config.yaml
arch: "convnext"
model: "self-supervised image encoder"
dataset: "retinal OCT scans (Kermany 2017)"
train_examples: 49215
image_size: 48
crop_scale_min: 0.2
horizontal_flip: true
color_jitter: 0.6
method: "barlow_twins"
isotropic: false
norm: "layernorm"
activation: "geglu"
mlp_ratio: 2.67
layer_scale_init: 0.1
inner_norm: false
moe: "expert_choice"
drop_path: 0.1
num_experts: 32
moe_every: 2
expert_mlp_ratio: 0.5
experts_per_token: 2
shared_expert: false
patch_size: [2, 2]
depths: [1, 1, 4, 1]
widths: [64, 128, 256, 512]
kernel_size: 5
projector_hidden: 1024
projector_out: 512
projector_hidden_layers: 2
residual_init: "none"
optimizer: "soap"
beta2: 0.95
lr: 0.0023
beta1: 0.95
shampoo_beta: 0.95
eps: 1e-08
precondition_frequency: 20
max_precond_dim: 512
one_sided: false
adamw_lr_other_params: 0.0013
ema_decay: 0.999
steps: 5400
batch_size: 256
epochs: 28.1
lr_schedule: "constant"
warmup_steps: 160
weight_decay: 0.1
adamw_weight_decay_other_params: 0
Rows from block 3 of a small self-supervised image encoder, named by matrix and row number. Rows with one number within an expert belong to one neuron, the router's apart. Each number is 50 + 10 x the weight over its row's rms, rounded and kept within 0 to 99. All counts start at 0. After the name is the row's rms in percent of the matrix's.
Before each expert's rows are labels from the 100 images, of 14848, where the router gives the expert most weight on average: "responds to" is what is common among them; "colour at peak" is the nearest of a few named colours to the mean colour under the peak. Only what is clearly more common there than usual is listed. The data: retinal OCT scans (Kermany 2017).
# router: router (model.blocks.3.mlp.router.weight, 32x256, trained with AdamW), inputs 172-255
# gate: expert gate (model.blocks.3.mlp.gate, 32x128x256), inputs 172-255
# up: expert up (model.blocks.3.mlp.up, 32x128x256), inputs 172-255
# down: expert down (model.blocks.3.mlp.down, 32x256x128, transposed), outputs 172-255

# expert 3
responds to: finding: normal
colour at peak: grey
router.3 114:46 50 73 44 55 58 44 60 39 47 34 35 61 44 57 41 51 60 45 56 32 48 67 21 59 74 47 50 53 47 32 58 50 50 37 51 45 49 55 56 50 41 45 46 70 42 44 49 56 50 29 54 39 59 49 56 42 40 60 41 30 54 61 53 39 55 60 67 45 51 58 57 55 60 36 52 50 42 37 58 44 65 34 58
gate.12 099:39 52 57 39 52 56 44 58 62 44 46 35 47 56 53 61 42 59 45 48 33 49 47 51 63 51 27 80 43 38 49 43 49 42 55 67 49 67 61 50 47 55 57 57 39 47 37 59 56 30 51 51 53 54 42 48 70 34 40 53 49 53 59 53 51 37 52 47 42 44 51 62 50 44 47 41 45 33 49 65 73 68 53 54
up.12 092:49 54 44 59 42 40 53 49 42 75 37 51 49 34 47 39 54 54 45 47 61 51 52 51 52 51 74 27 53 56 50 65 37 53 47 28 54 41 42 49 60 50 32 40 63 49 66 38 38 62 46 60 58 47 55 49 47 58 55 61 51 45 39 42 46 65 58 47 54 45 53 46 51 50 42 44 55 51 46 55 38 44 62 57
down.12 095:48 58 55 50 50 58 63 34 50 63 48 36 56 39 40 62 44 55 60 34 51 32 44 52 42 48 29 57 48 49 48 43 36 68 46 52 54 58 60 48 45 46 50 47 57 56 68 54 51 58 42 23 49 43 64 78 53 64 54 42 44 48 53 52 45 45 33 48 61 48 35 56 50 69 50 56 50 29 64 44 58 67 64 70
gate.13 082:70 46 64 43 44 46 55 45 55 57 60 44 47 53 65 52 36 53 54 68 36 57 56 39 44 48 31 66 58 60 57 36 48 46 50 50 67 40 51 50 25 41 66 44 53 45 63 54 59 58 35 61 64 50 42 42 41 33 53 61 37 59 64 56 46 61 62 62 44 47 73 39 51 69 41 73 58 73 41 45 50 49 68 65
up.13 080:34 50 35 51 53 53 41 54 62 44 48 57 41 52 37 48 57 50 48 44 71 48 48 44 58 40 72 38 43 58 45 70 49 59 60 44 39 50 50 55 64 44 37 51 47 55 35 60 62 41 58 44 45 45 56 67 64 63 36 44 58 55 40 41 48 41 44 28 67 40 59 71 52 31 54 33 57 32 43 42 48 46 33 36
down.13 088:52 67 66 53 43 48 46 73 44 76 45 46 46 49 53 40 54 52 35 34 51 31 29 56 51 50 36 52 33 59 58 54 32 57 62 50 50 32 38 42 27 42 42 54 57 59 47 42 49 36 58 48 48 51 49 35 55 48 48 53 56 40 41 51 63 51 45 49 36 53 38 54 49 51 71 48 59 83 44 60 47 66 55 51

# expert 16
responds to: finding: normal
colour at peak: grey
router.16 106:49 43 64 44 53 55 76 63 29 54 48 26 51 50 54 28 61 44 44 69 56 63 25 38 54 50 42 39 41 44 50 58 41 61 47 53 36 51 54 63 59 40 60 46 53 32 47 50 54 26 45 61 50 60 46 63 48 48 57 43 45 50 59 49 36 50 55 56 39 54 66 59 42 53 31 35 52 47 34 42 47 63 52 55
gate.12 097:49 58 36 35 47 44 57 42 48 40 51 67 44 56 56 39 56 58 40 58 65 44 39 59 25 43 45 46 49 62 46 64 68 51 54 44 36 69 51 56 51 38 41 56 56 45 42 44 40 32 58 57 42 41 55 37 45 50 49 52 42 36 27 38 52 40 46 44 49 47 28 27 42 30 59 43 64 45 65 67 59 45 39 55
up.12 091:53 44 58 54 51 54 40 62 69 62 64 33 49 58 34 57 41 39 57 59 30 66 67 54 63 55 45 52 45 35 29 45 35 58 39 58 64 42 50 53 52 60 59 43 30 47 50 39 53 38 42 53 59 65 45 58 57 56 53 51 60 50 63 60 48 66 61 52 48 64 60 57 53 51 40 62 39 44 47 33 44 63 44 76
down.12 095:64 46 50 72 50 61 67 44 58 65 49 64 54 64 58 53 66 60 58 55 40 49 49 47 57 56 56 52 49 44 49 48 36 50 40 46 60 45 54 56 54 50 54 49 55 55 55 50 67 48 63 49 58 50 50 51 63 54 35 48 41 59 41 50 43 42 50 50 54 47 47 50 52 68 40 62 53 50 55 66 46 63 43 53
gate.13 087:54 66 37 60 45 52 43 46 35 52 51 44 52 34 45 39 36 62 62 39 40 76 47 52 43 43 68 50 34 46 51 43 47 46 38 32 57 67 59 31 41 68 39 54 42 34 57 46 65 65 43 39 30 55 55 49 36 63 42 46 40 58 30 45 48 42 43 34 49 47 63 52 48 63 70 57 46 49 64 41 57 50 66 57
up.13 094:42 59 52 59 43 52 46 37 49 58 47 56 56 33 55 50 39 57 62 54 52 63 66 52 48 32 55 52 57 30 40 67 44 50 30 43 44 59 41 35 57 61 53 61 54 47 56 54 64 52 59 46 38 56 47 51 42 68 54 34 37 48 41 46 45 61 44 41 38 48 45 40 52 58 55 48 50 55 75 43 70 54 54 49
down.13 090:46 52 47 47 55 69 53 47 40 62 61 63 51 50 47 52 59 43 56 46 47 55 30 59 29 47 37 47 40 49 47 53 57 44 58 55 31 86 42 48 53 52 67 46 49 53 50 53 38 51 43 71 41 51 47 46 63 63 57 36 56 42 49 36 60 47 55 52 69 42 47 68 60 75 54 60 56 42 31 42 44 56 46 69

# expert 25
responds to: finding: choroidal neovascularization
colour at peak: grey
router.25 086:45 47 59 42 58 53 42 51 62 41 57 69 53 32 54 72 62 49 77 63 49 51 55 48 69 50 43 55 56 43 39 48 43 52 31 47 59 57 65 45 52 44 41 38 43 53 45 40 62 66 38 51 57 44 59 62 48 56 51 52 53 53 56 48 54 47 60 49 34 72 38 58 67 47 39 42 44 41 46 39 57 68 45 72
gate.12 098:43 55 49 58 75 51 45 58 27 58 46 60 47 46 67 41 35 47 35 73 42 54 49 64 54 51 29 56 50 51 40 50 53 49 56 61 43 48 50 49 61 58 41 57 50 33 49 39 46 51 48 48 45 54 59 57 47 50 48 60 62 63 54 42 51 51 45 64 69 40 56 48 43 55 36 54 49 57 50 48 33 65 60 59
up.12 094:44 54 45 69 71 52 42 62 38 58 59 57 42 51 61 40 40 49 29 72 62 51 54 66 60 53 31 44 46 57 50 50 59 46 53 62 50 54 44 51 59 54 42 45 59 39 53 37 54 54 49 54 48 47 48 59 51 43 37 57 57 65 52 41 44 54 46 59 62 44 60 52 58 55 39 57 54 53 59 53 41 63 66 69
down.12 096:51 52 60 64 50 47 54 50 52 60 66 68 59 63 53 32 40 41 46 62 52 61 51 46 64 62 49 52 57 36 38 54 65 45 62 48 64 59 32 46 62 42 64 28 39 62 39 48 52 61 53 67 50 44 50 49 48 30 51 43 54 62 58 51 37 61 64 49 42 40 49 59 39 49 39 48 55 61 52 56 48 64 58 38
gate.13 086:53 52 74 50 47 56 54 37 57 50 58 54 49 40 58 53 58 42 51 55 51 47 55 53 41 52 45 57 53 55 46 50 33 26 47 54 74 69 66 68 53 24 59 50 68 52 56 37 52 59 50 59 48 40 46 48 50 37 42 57 62 55 60 40 55 56 34 50 58 36 52 58 44 60 56 28 53 53 26 54 65 55 54 55
up.13 087:53 46 75 54 51 65 49 34 60 49 55 60 45 39 41 53 57 51 52 51 58 35 44 59 44 63 50 46 61 40 36 58 34 33 51 40 70 63 64 62 49 31 67 55 63 47 57 43 36 52 60 48 61 36 52 45 43 39 41 60 66 58 46 51 59 42 34 50 59 41 53 57 45 53 52 32 39 58 34 44 56 60 47 48
down.13 094:48 47 62 57 32 58 68 58 57 68 48 60 45 28 55 39 38 24 46 38 54 53 23 46 36 47 32 54 50 52 49 52 45 45 38 38 53 64 54 49 36 47 53 57 39 36 48 38 43 42 78 69 30 59 39 44 49 37 56 51 52 48 57 45 62 58 67 61 51 59 45 43 42 53 52 56 51 48 58 44 59 42 53 75

# expert 8
responds to: finding: choroidal neovascularization
colour at peak: grey
router.8 088:32 70 67 43 48 45 40 55 37 36 47 52 58 44 53 40 66 60 43 82 48 54 48 43 42 49 42 70 61 52 73 64 48 51 48 42 54 44 37 62 51 40 47 55 52 60 59 58 45 60 65 55 57 37 59 52 45 42 57 49 44 33 45 53 54 38 62 51 69 44 58 67 62 62 34 61 43 38 51 54 46 61 35 48
gate.12 098:43 58 53 63 53 60 48 45 29 60 47 58 66 59 53 36 56 57 51 40 43 53 56 55 29 44 56 71 46 67 43 44 64 47 53 29 40 36 55 74 53 51 41 35 53 61 66 50 38 53 61 49 45 50 52 45 53 51 58 50 47 34 59 50 57 26 69 39 31 23 48 76 54 45 54 41 44 47 48 58 59 44 42 59
up.12 094:55 34 53 41 45 42 61 60 63 40 54 58 28 44 60 50 49 40 53 62 59 57 52 48 72 58 46 24 57 41 57 60 55 52 58 69 55 49 46 39 46 43 47 64 45 41 25 33 62 46 30 59 43 50 50 58 47 55 61 57 53 64 43 45 46 72 34 46 66 92 60 34 45 49 41 42 57 39 50 44 60 58 48 41
down.12 099:38 58 69 54 49 43 55 49 62 45 50 48 52 67 63 60 46 52 43 47 22 47 48 44 47 60 49 41 46 45 43 75 46 36 63 46 65 50 45 50 52 45 50 41 64 33 53 46 54 59 62 59 48 49 41 48 50 46 60 50 63 24 56 59 38 39 70 55 40 58 53 43 67 43 43 42 40 66 40 62 59 41 56 56
gate.13 102:66 48 58 71 37 52 45 43 28 55 48 40 68 42 53 54 59 43 47 44 44 47 49 64 66 61 49 53 49 40 57 59 48 67 36 60 47 52 66 45 32 56 63 50 25 47 61 46 40 48 36 53 60 45 52 49 51 60 35 39 44 42 49 39 48 13 46 49 42 35 52 59 48 62 29 42 41 36 59 57 59 52 55 59
up.13 102:70 56 57 68 28 47 63 43 47 74 58 37 68 42 48 40 62 41 52 50 33 49 51 59 69 42 48 54 44 36 58 57 48 66 30 50 58 50 48 49 38 65 62 44 22 45 71 37 36 52 34 53 64 57 42 49 40 50 41 41 40 59 49 51 50 30 39 48 37 39 49 47 63 62 42 46 49 42 59 64 63 60 48 66
down.13 110:43 62 53 42 36 39 37 53 67 28 53 38 48 62 51 40 48 35 54 52 48 57 63 51 41 55 53 55 51 48 70 64 44 44 43 50 60 83 46 49 55 63 63 65 40 55 52 38 54 48 66 70 51 32 36 49 59 63 51 63 53 74 53 54 54 57 61 37 39 45 55 42 51 57 41 53 34 30 53 64 42 47 64 62