Weights of a small self-supervised image encoder: num experts 32.
Rows from block 3 of a small self-supervised image encoder, named by matrix and row number. Rows with one number within an expert belong to one neuron, the router's apart. Each number is 500 + 40 x the weight over its row's rms, rounded and kept within 0 to 999. All counts start at 0. Numbers have three digits each. After the name is the row's rms in percent of the matrix's.
Before each expert's rows are labels from the 100 images, of 14848, where the router gives the expert most weight on average: "strongest on" is what is common among them. Only what is clearly more common there than usual is listed. The data: retinal OCT scans (Kermany 2017).
# router: router (model.blocks.3.mlp.router.weight, 32x256, trained with AdamW), inputs 0-85
# gate: expert gate (model.blocks.3.mlp.gate, 32x128x256), inputs 0-85
# up: expert up (model.blocks.3.mlp.up, 32x128x256), inputs 0-85
# down: expert down (model.blocks.3.mlp.down, 32x256x128, transposed), outputs 0-85

# expert 6
strongest on: finding: choroidal neovascularization
router.6 085:531516519472511545494420509575489531430463534457450485452527540565541425462523498474541510462447596515542473562566493450474511508504505602517461443512535556471504490517510483453493490511515516460555490443519467487477493555510563527457527437476564401493512490
gate.0 114:540440555429494452488499398570525493526532453516483549531565508594470523505447478472458484496553580418489464561519473484512551532440435482473494509502479433467584500516499492534552425500504509440416513455594488461485582555427489540502543486538487517518482513
up.0 113:457539465607476537508502611437481495462466555456514447490410510428506471484525497528541484515435442567504502469471520498527458474536579543519567479491516546525463524483519528494463592509511469578553510515433516522491430454550515454467448456461502476459522473
down.0 103:488545476452567504533478446518539448434540554469486474497502483558545517486417489533533538540516525477481522557512511434498529523502454485516444491536488523494550472550503507501528527503501495535448442518549543383452499463488459495450491567485566450441563588
gate.1 125:482601473517464683460484483540513518473549568514517538486485555526515511529481563500508514518514468491421507408481519536493497504535528523484470475422491477429476546478463455439472458499493541503438483427525485514483506521535473517563507495514543614534522544
up.1 124:475366576471480360537448556478487511499430508437480451528565482466504458428466469537458510456537545540472509538483538454493563460437541469522496495545545508501476477540548559569550549515567434460456527498512514477535519488525501486416496462466420502523449474
down.1 121:557532447539490477556549510529455467465499513486487486532503528497494548435496485555501504471519531518500485518476503516493448537474466417508470466550516481449494397532578488562519532430511435487554433443401449485472444490492513497549516468525519538498539478
gate.2 099:431529501503472498477581456492512401591538517588538518513476462572471465573518511463515550482490443505507486438494527480520500502560463497489518413522513460571510479509441489519451481455579491434510578491452524493513536476555425452531494501463538506524482447
up.2 096:465489497494443465473554452517471442569501505578513533515481459568456514553524484527558523487492465535483475421504531425524554477497430504483518432512510473563548478525496497514487437427548561451540588494478535525501518491524448433485501499465495492550482463
down.2 094:441487470512561535548562554557518511424481490450514456477479523480517556463472484508494566452524485490464477453482570414442491512463479468481491496476421488415483423517426501474442475498552486435569494457484474508475500507533446531512440469485510508508468533
gate.3 100:524521511545491580494480504484511572463478490453486493496432481396563498526503483535505506546501476550511524559536510480486486504529589547486469439530516557558463488453505448530459485490612469528423533530469435543474471453530524476525431539493460457577475451
up.3 098:473452514459521403513536494517490428556477493545492507508554515556448495508529469483499531454489504429462497451492495485538512488491415488487534540506509500455538486522514511508531525529397498495581479465492535471507518519509466537466618500527512511427540560
down.3 100:489449536587520457431565500577551547493564564449463518476508465516480489485522509466471418507552521443487499531503498518536484499437468530512545607484590518457535543479532481469446495547536522531483489564482510508518493463428506459487505475474426453468486482
gate.4 101:522561597429492540465521477495488491526521533502545573534508503524429548516542478531483506533459504458458534391487469490551526501537560462444470563521480548523536508568442471428517513506518596515512446488518530488498517433511537444498525495459582537420530543
up.4 100:504526506410496508431525520525515503562519478494557514480452548540492492514487463500533491522417532467498531415526503536563578511544587470483524510493487539474512547507455453471482468466523543533507424579503522460546554492481505439506524462406520560429544537
down.4 100:482508477532556559502546506486472492469538476573539462514544526478416532495503468578512440498573448504505535598501488482526508475522510440485459460570494484462477501500473545510428514440456493485462542530541463548528587425456527487498433506533506450551525539

# expert 8
strongest on: finding: choroidal neovascularization
router.8 088:512554493496497496569468469412469476514492460544498594443530538482522490550508532562517528494540398538551561432513507463491521500536489521502516464551477469457518427497505472490533444493538501464544560485496526516502486517540476526542491513463452549431467464
gate.0 108:513423517490456493559458583509496449515559506535458544558494545477563529550496452465579573504540474523575493620402500529473489501593538615384492517480495501491484493464449427576504476491495514544472542552498470484491544512465438426452502514552476475547478498
up.0 102:466550440473524484462563454474481561501431503491472513478514447517503472454502557501497417497513522480514516547581523461543520464479484410566510505500514545526518483527557513434467482473405581439516459441519504511525473559541534462527460525452498510452464516
down.0 106:511550578495447611521523520557531579464465484473469511454489456495476552541444424532486505445444459472478430494480517516533504465532481523503499525461486463512513479521449483520515498533478487503441442463514464524466439465494497607491514517529549450552497390
gate.1 095:450440434498499548552494554559459475472491463497527500485513460527466505518422503541470533490465456537530477540505436480498604509493491452522454531510517493489545471466509552497487519519469442496443480511449571467542473427511495483410538537514532442510512457
up.1 097:443429443475446536541505529535463478444464478487538523460530492507473452513455484542471535459487439528585497526477460414521562501531470460554470521505507537485549501485503521498505498519454425475442507482456557494549471448525492498389516529491497456530501491
down.1 101:480495489468479499514543576526520457540625469506525510479542498525485499502496555444413497533464498446538471514512445562524473557478472516520483489484519492420453451518518606483526423548430476493535529481449518483489476476495521518521458434409491448499449506
gate.2 097:515420512571533518521526374586564497522482491444482537505522540457524532529495485472441433575544517526513404494559489568485517506484544454512528475496446505548532464510514495496501536526493529511521543509537505453475481548433513535543513550504482466500550490
up.2 100:506470544580504552522496435545533480545476537456500538472513481441531499565541480466424471560489493536531427521551469564586494443452505435480526497495477501541520468515569519453473508482524535496500569467553522425468525492494480491538461515558524445507492546
down.2 093:525552437450527525454530585455534539531515493532579540486535546421484458570516503535531562540506546469506481453557484481508436465519481503482507418548544425462574542524467424488537546490435467497489532491457484519498485479494534548511414473542404495494521439
gate.3 115:496520391490452526504539486523524494518527465514496432458551567510523515519553500523504494499592517521519532521475477507474474537540486437556452527540425461535494462469517511517511463477469456479465507509434537445543509449480422553570444573502505516481481522
up.3 112:493506639497542506468480503481468537483493545525517520526430476470444506474449526500510506456464520462497489472530530490531513466463495510449540447466537550468486533567481461498500531493497507514514486484554487538485493560540538434440568446514494487507513483
down.3 100:582478502467531476529453518508485496418441551499487543563473427501529464467523469581464519592501516474478504465522463513469516517468422500477421537457551484434474480427484454483531557428462516553435508589549508505460511545505559472474546536519471481482515564
gate.4 101:431511432530416474505395526476501492522464541521559497454544518469520500483466521505478541545490509478402486504567452385548494536463458461566516492546573550533519455524506421556496515520484465479519434505518520450503521517527521536573448515514538555464557447
up.4 107:442476559436422463499482541530524509553535494499491567516499469445444526519502518537415489511476520571523460488479484503483469612439533489505572448508439534541514482540466499489479512517531543522427454464426485505546467505473571538507412462505537489455527467
down.4 105:492442473481540479594472558500532493563533512519554477509514482512530518508493475515502506436478480396506485517505478579447485547549498537494523485485504496492470491511501513510489420559498504479469546534480496500515548448502430548495443492562438557450565488

# expert 14
strongest on: finding: choroidal neovascularization
router.14 116:537353498560592525544539443506461522462475441504496634511573446445439517539565444522469416432482554515452494487566509558502511513489527507588447457500501453474528583489495459477463516500506465479526502551474528528501524503481462519475539466480515482441507448
gate.0 084:515530527570468449527509446494499556514480452531470524586534507517470590437490389551493588524523510506467441439571508471509520514553507460440510527547419461541473405521505496489492528440487459520498519544514521414509450502481516471503487469446437447578451507
up.0 090:547481510491511552536449487457493459570569499486434471577487516474482546576521516563465509537521506504446517511472529510471536478414478463446512467426528530509481546536507560568522523539480474440529519513495501521489500540518484499511574416499477486473495498
down.0 099:433521486471501507504493470490499514519500459479542520463520528462540530522533532511542489523488513534611475456557475515469515503518496479500551474489573549465511542553475550498479490496527521521515566513541495598569532497476507491516500483457543521485454440
gate.1 103:509518446510510442581489468497551473528418484449496460455487542492462442485574498542365443470467479516555506582465416564483591522510542529476492520564584489511513551512518389488467523498580517568466515483497542420531528448479463556560513510527404511485486461
up.1 100:545525423501484422557546435445605472495429521465542508454510563499505459450519457549421428438504467554481498533482433558475560472509503529481497510572489502479514507481478438512429558429593519494501497463515531479551485454487478546546499451501432485501486462
down.1 101:520497529540544522481477478558538435489454536524505542502524523525445399495463463445453528526484487546530505479532457462491423490499536449517472507577530533488472464506476462488505447436527449514460525567563524494522431552432467524515480447464547532478474518
gate.2 106:560448580527528508517471486480518500508553494418522557473460575556519501521541474452421532481467588484573509497482487464427550558450513534491455471458425457511493478470494480473489536489537485543501471429487526540524519527535511602575481458464539539506460486
up.2 106:572467565571510514507474513539519527487564519435529559506492548529537464511558468445447557467466561507570504525450481474440546539451525548439449472491405441506498498474506489474472552491534499541489506433499525532519542512526519599539461486450540542521475461
down.2 099:610480459577552450456498500447505465486563482532516452543528490548493549511509493431494502405484453544487534529522462486517517515519526442538512469537503502505490460545470549488554497481499508578474569428493498550494540533497474484530604457503397491455517533
gate.3 095:610507461509547467505523477502443513484585503414495514456555528597471476487511463503554524475547541515547534517458493499562501436530520549520506549498495535482455484429523538523496477600521574528440465423566428497512460500538471501574445471431545551517466506
up.3 094:444534527519508552533498493506570482507476478487454474498533485520499472506580561441482489538514510484493512518520456500440476452552468514466504483483497401501504490542478435502529490469472478437539494585548455484519502468508539622509568497523452536462533568
down.3 103:530500478510518526504572526496498493528544471577478479511427468432538448536517521444461463501508478482537534583523571497514488568525501460467453455517511487505494482534550452478462483526496478469463482423462621511435529429482541546464509486558499504476467524
gate.4 091:512484550487448480483468513512495467513555535466560508473470500479431481548491505472486481553522546470422543500474512467500468582514565501438506495453506485426486515518422444495511530469525474534475539498538429482569568485527508498456466478484502432520529519
up.4 090:517493519560558478481499575454489446528500505484506546448452458514521505505555472504593538575526514526478507541493504442528521496493463456467476511490469489528477526537517490484516519529467537529434484494503488534535539513477472501566410442575548465531552531
down.4 102:500592539498521492465472466411506569489482526477411527603535522531476557453477527419455456485457562419515466467503515439494485511504457522537502515438525540448444443513523506456439494533542518449433545480534507520486519556557462543487537479453522508513465433

# expert 22
strongest on: finding: normal
router.22 105:477426556517528502481497525529497509469524450506529490503537547551499498482464479474486559509492548431526498470537496539519504517495497539556396438552577466488500472494552496487533458557490528552502512509567474490496499544493501500447467533497513523414448411
gate.0 097:483438481591442443523469460525482472509481488518496402539559493457549495446491418522547468557510443464567542564487486520470481465533538478530466520508490538524514505484441481475573464609551456523491539531495518539491517477489442459514512531532512500492548498
up.0 092:481462475588422458542525452539492430498471461497550382528542520470537483472497426507514493492495464505538545581483525575500476533479494470522468507515534539532522447525450442516564464604490451552485521571498560483464545508504471515472513502563496529479553480
down.0 099:460487482477510477492464477526555508461530569513527533516558502421532520493554551473530532481476547469465419478575411455473462474484547517515483525484480480489477517431485479490514494494463444544539551459490503562485502477491445559518569540562509570473485414
gate.1 122:432526510463497527519498485436502527500492432465499465529532484492511450507532530537450437478506475522396539488495523528488544485500531529503530458442547474438537471491428451516534496531469516542537490468403525478460511495507472473533508455522472470471457506
up.1 117:426535539453460511510450462427481483501505435474468472552514481510507494514536508527506436481488472520417525494451509504474506537474550472543530418454557512428547494449421436500555508513478503566513487466390494453477480506506509486525526479498469458502476503
down.1 109:487446468446516509508489469518496500502471496497476439522447445503502398474492463447484455492452495570499488444554423483553515527489520453515500534523477509451496465476518485564482467599440480584462547547527550469510538423517517499479459513550571429491521527
gate.2 101:601491481443448508550554450571566478439516522466467566510446528442528468469538453456521508515508528493522447529506479495571508461532470566439446548502440414521490571548478482478519498553544504488483432594541501536457467464463489482503525460483552449524466528
up.2 099:399487532538532483482474530444467499585486447511540490500562503554448525507471569559490468512463444522533527486489532470470475492457601461543541467479543560535498435436485512494461457434461483524498549434458475436534506503543523530502474559527428525467513513
down.2 104:546546496478485507541456513501501450420416533459516526473481514492556482470506506496494364520452488534557484438550500514506582497481447447560498528509491513527498504494448563490479481600462539501492479455549564569496512532545466488506470515478504471456573518
gate.3 092:471572520474474444537455451540546474568534571490430498517550527432489475509452491429487518504482530468515547546450528499469525480482567428533484480471418553508488492520499494487544534502530486492517548498466468528477523498553535490451473572517494484522524504
up.3 094:512543466503482463557436416470519472590524561458470568474476520473482447564460443434489569461478546504527508519499512470492527467495488473484410513470452557506460530532503519523544553511490461488481529512441506504448531503521535468488497566486478490519482469
down.3 096:465399479497477547511471480456488484424423530501498464493516497484512443479455549618501486455517517449507479456533445520443584524451441439501462498526465485519526539498482477517522549473485492550424509465516478516475486492532502513514492476501522565453515470
gate.4 117:538376456427477490548487483467416472486530404454497532504536460483524487476429452560490557474501574478476472490502500519550489539510499500452498510547468556491525505582523552503467511485479507483467491482560537546525465528496532435461472471473607559447527522
up.4 121:468630518524541507483539531556561522527485591537515460529457519495478500531547529435504440532498458533518501522489500501470501454469526478536511493444542458528466499387460452494499502504483499483538543511444471461471544458539483568545528533524416457528471473
down.4 115:487510563546504491495502462482496587459558577559580481498458523444489551525462504555423404524555507485507428491556560466470566521470438475486504472471402527448518541468571512534516531571501474495389485505536505525508528469528527500486500467500549503469598530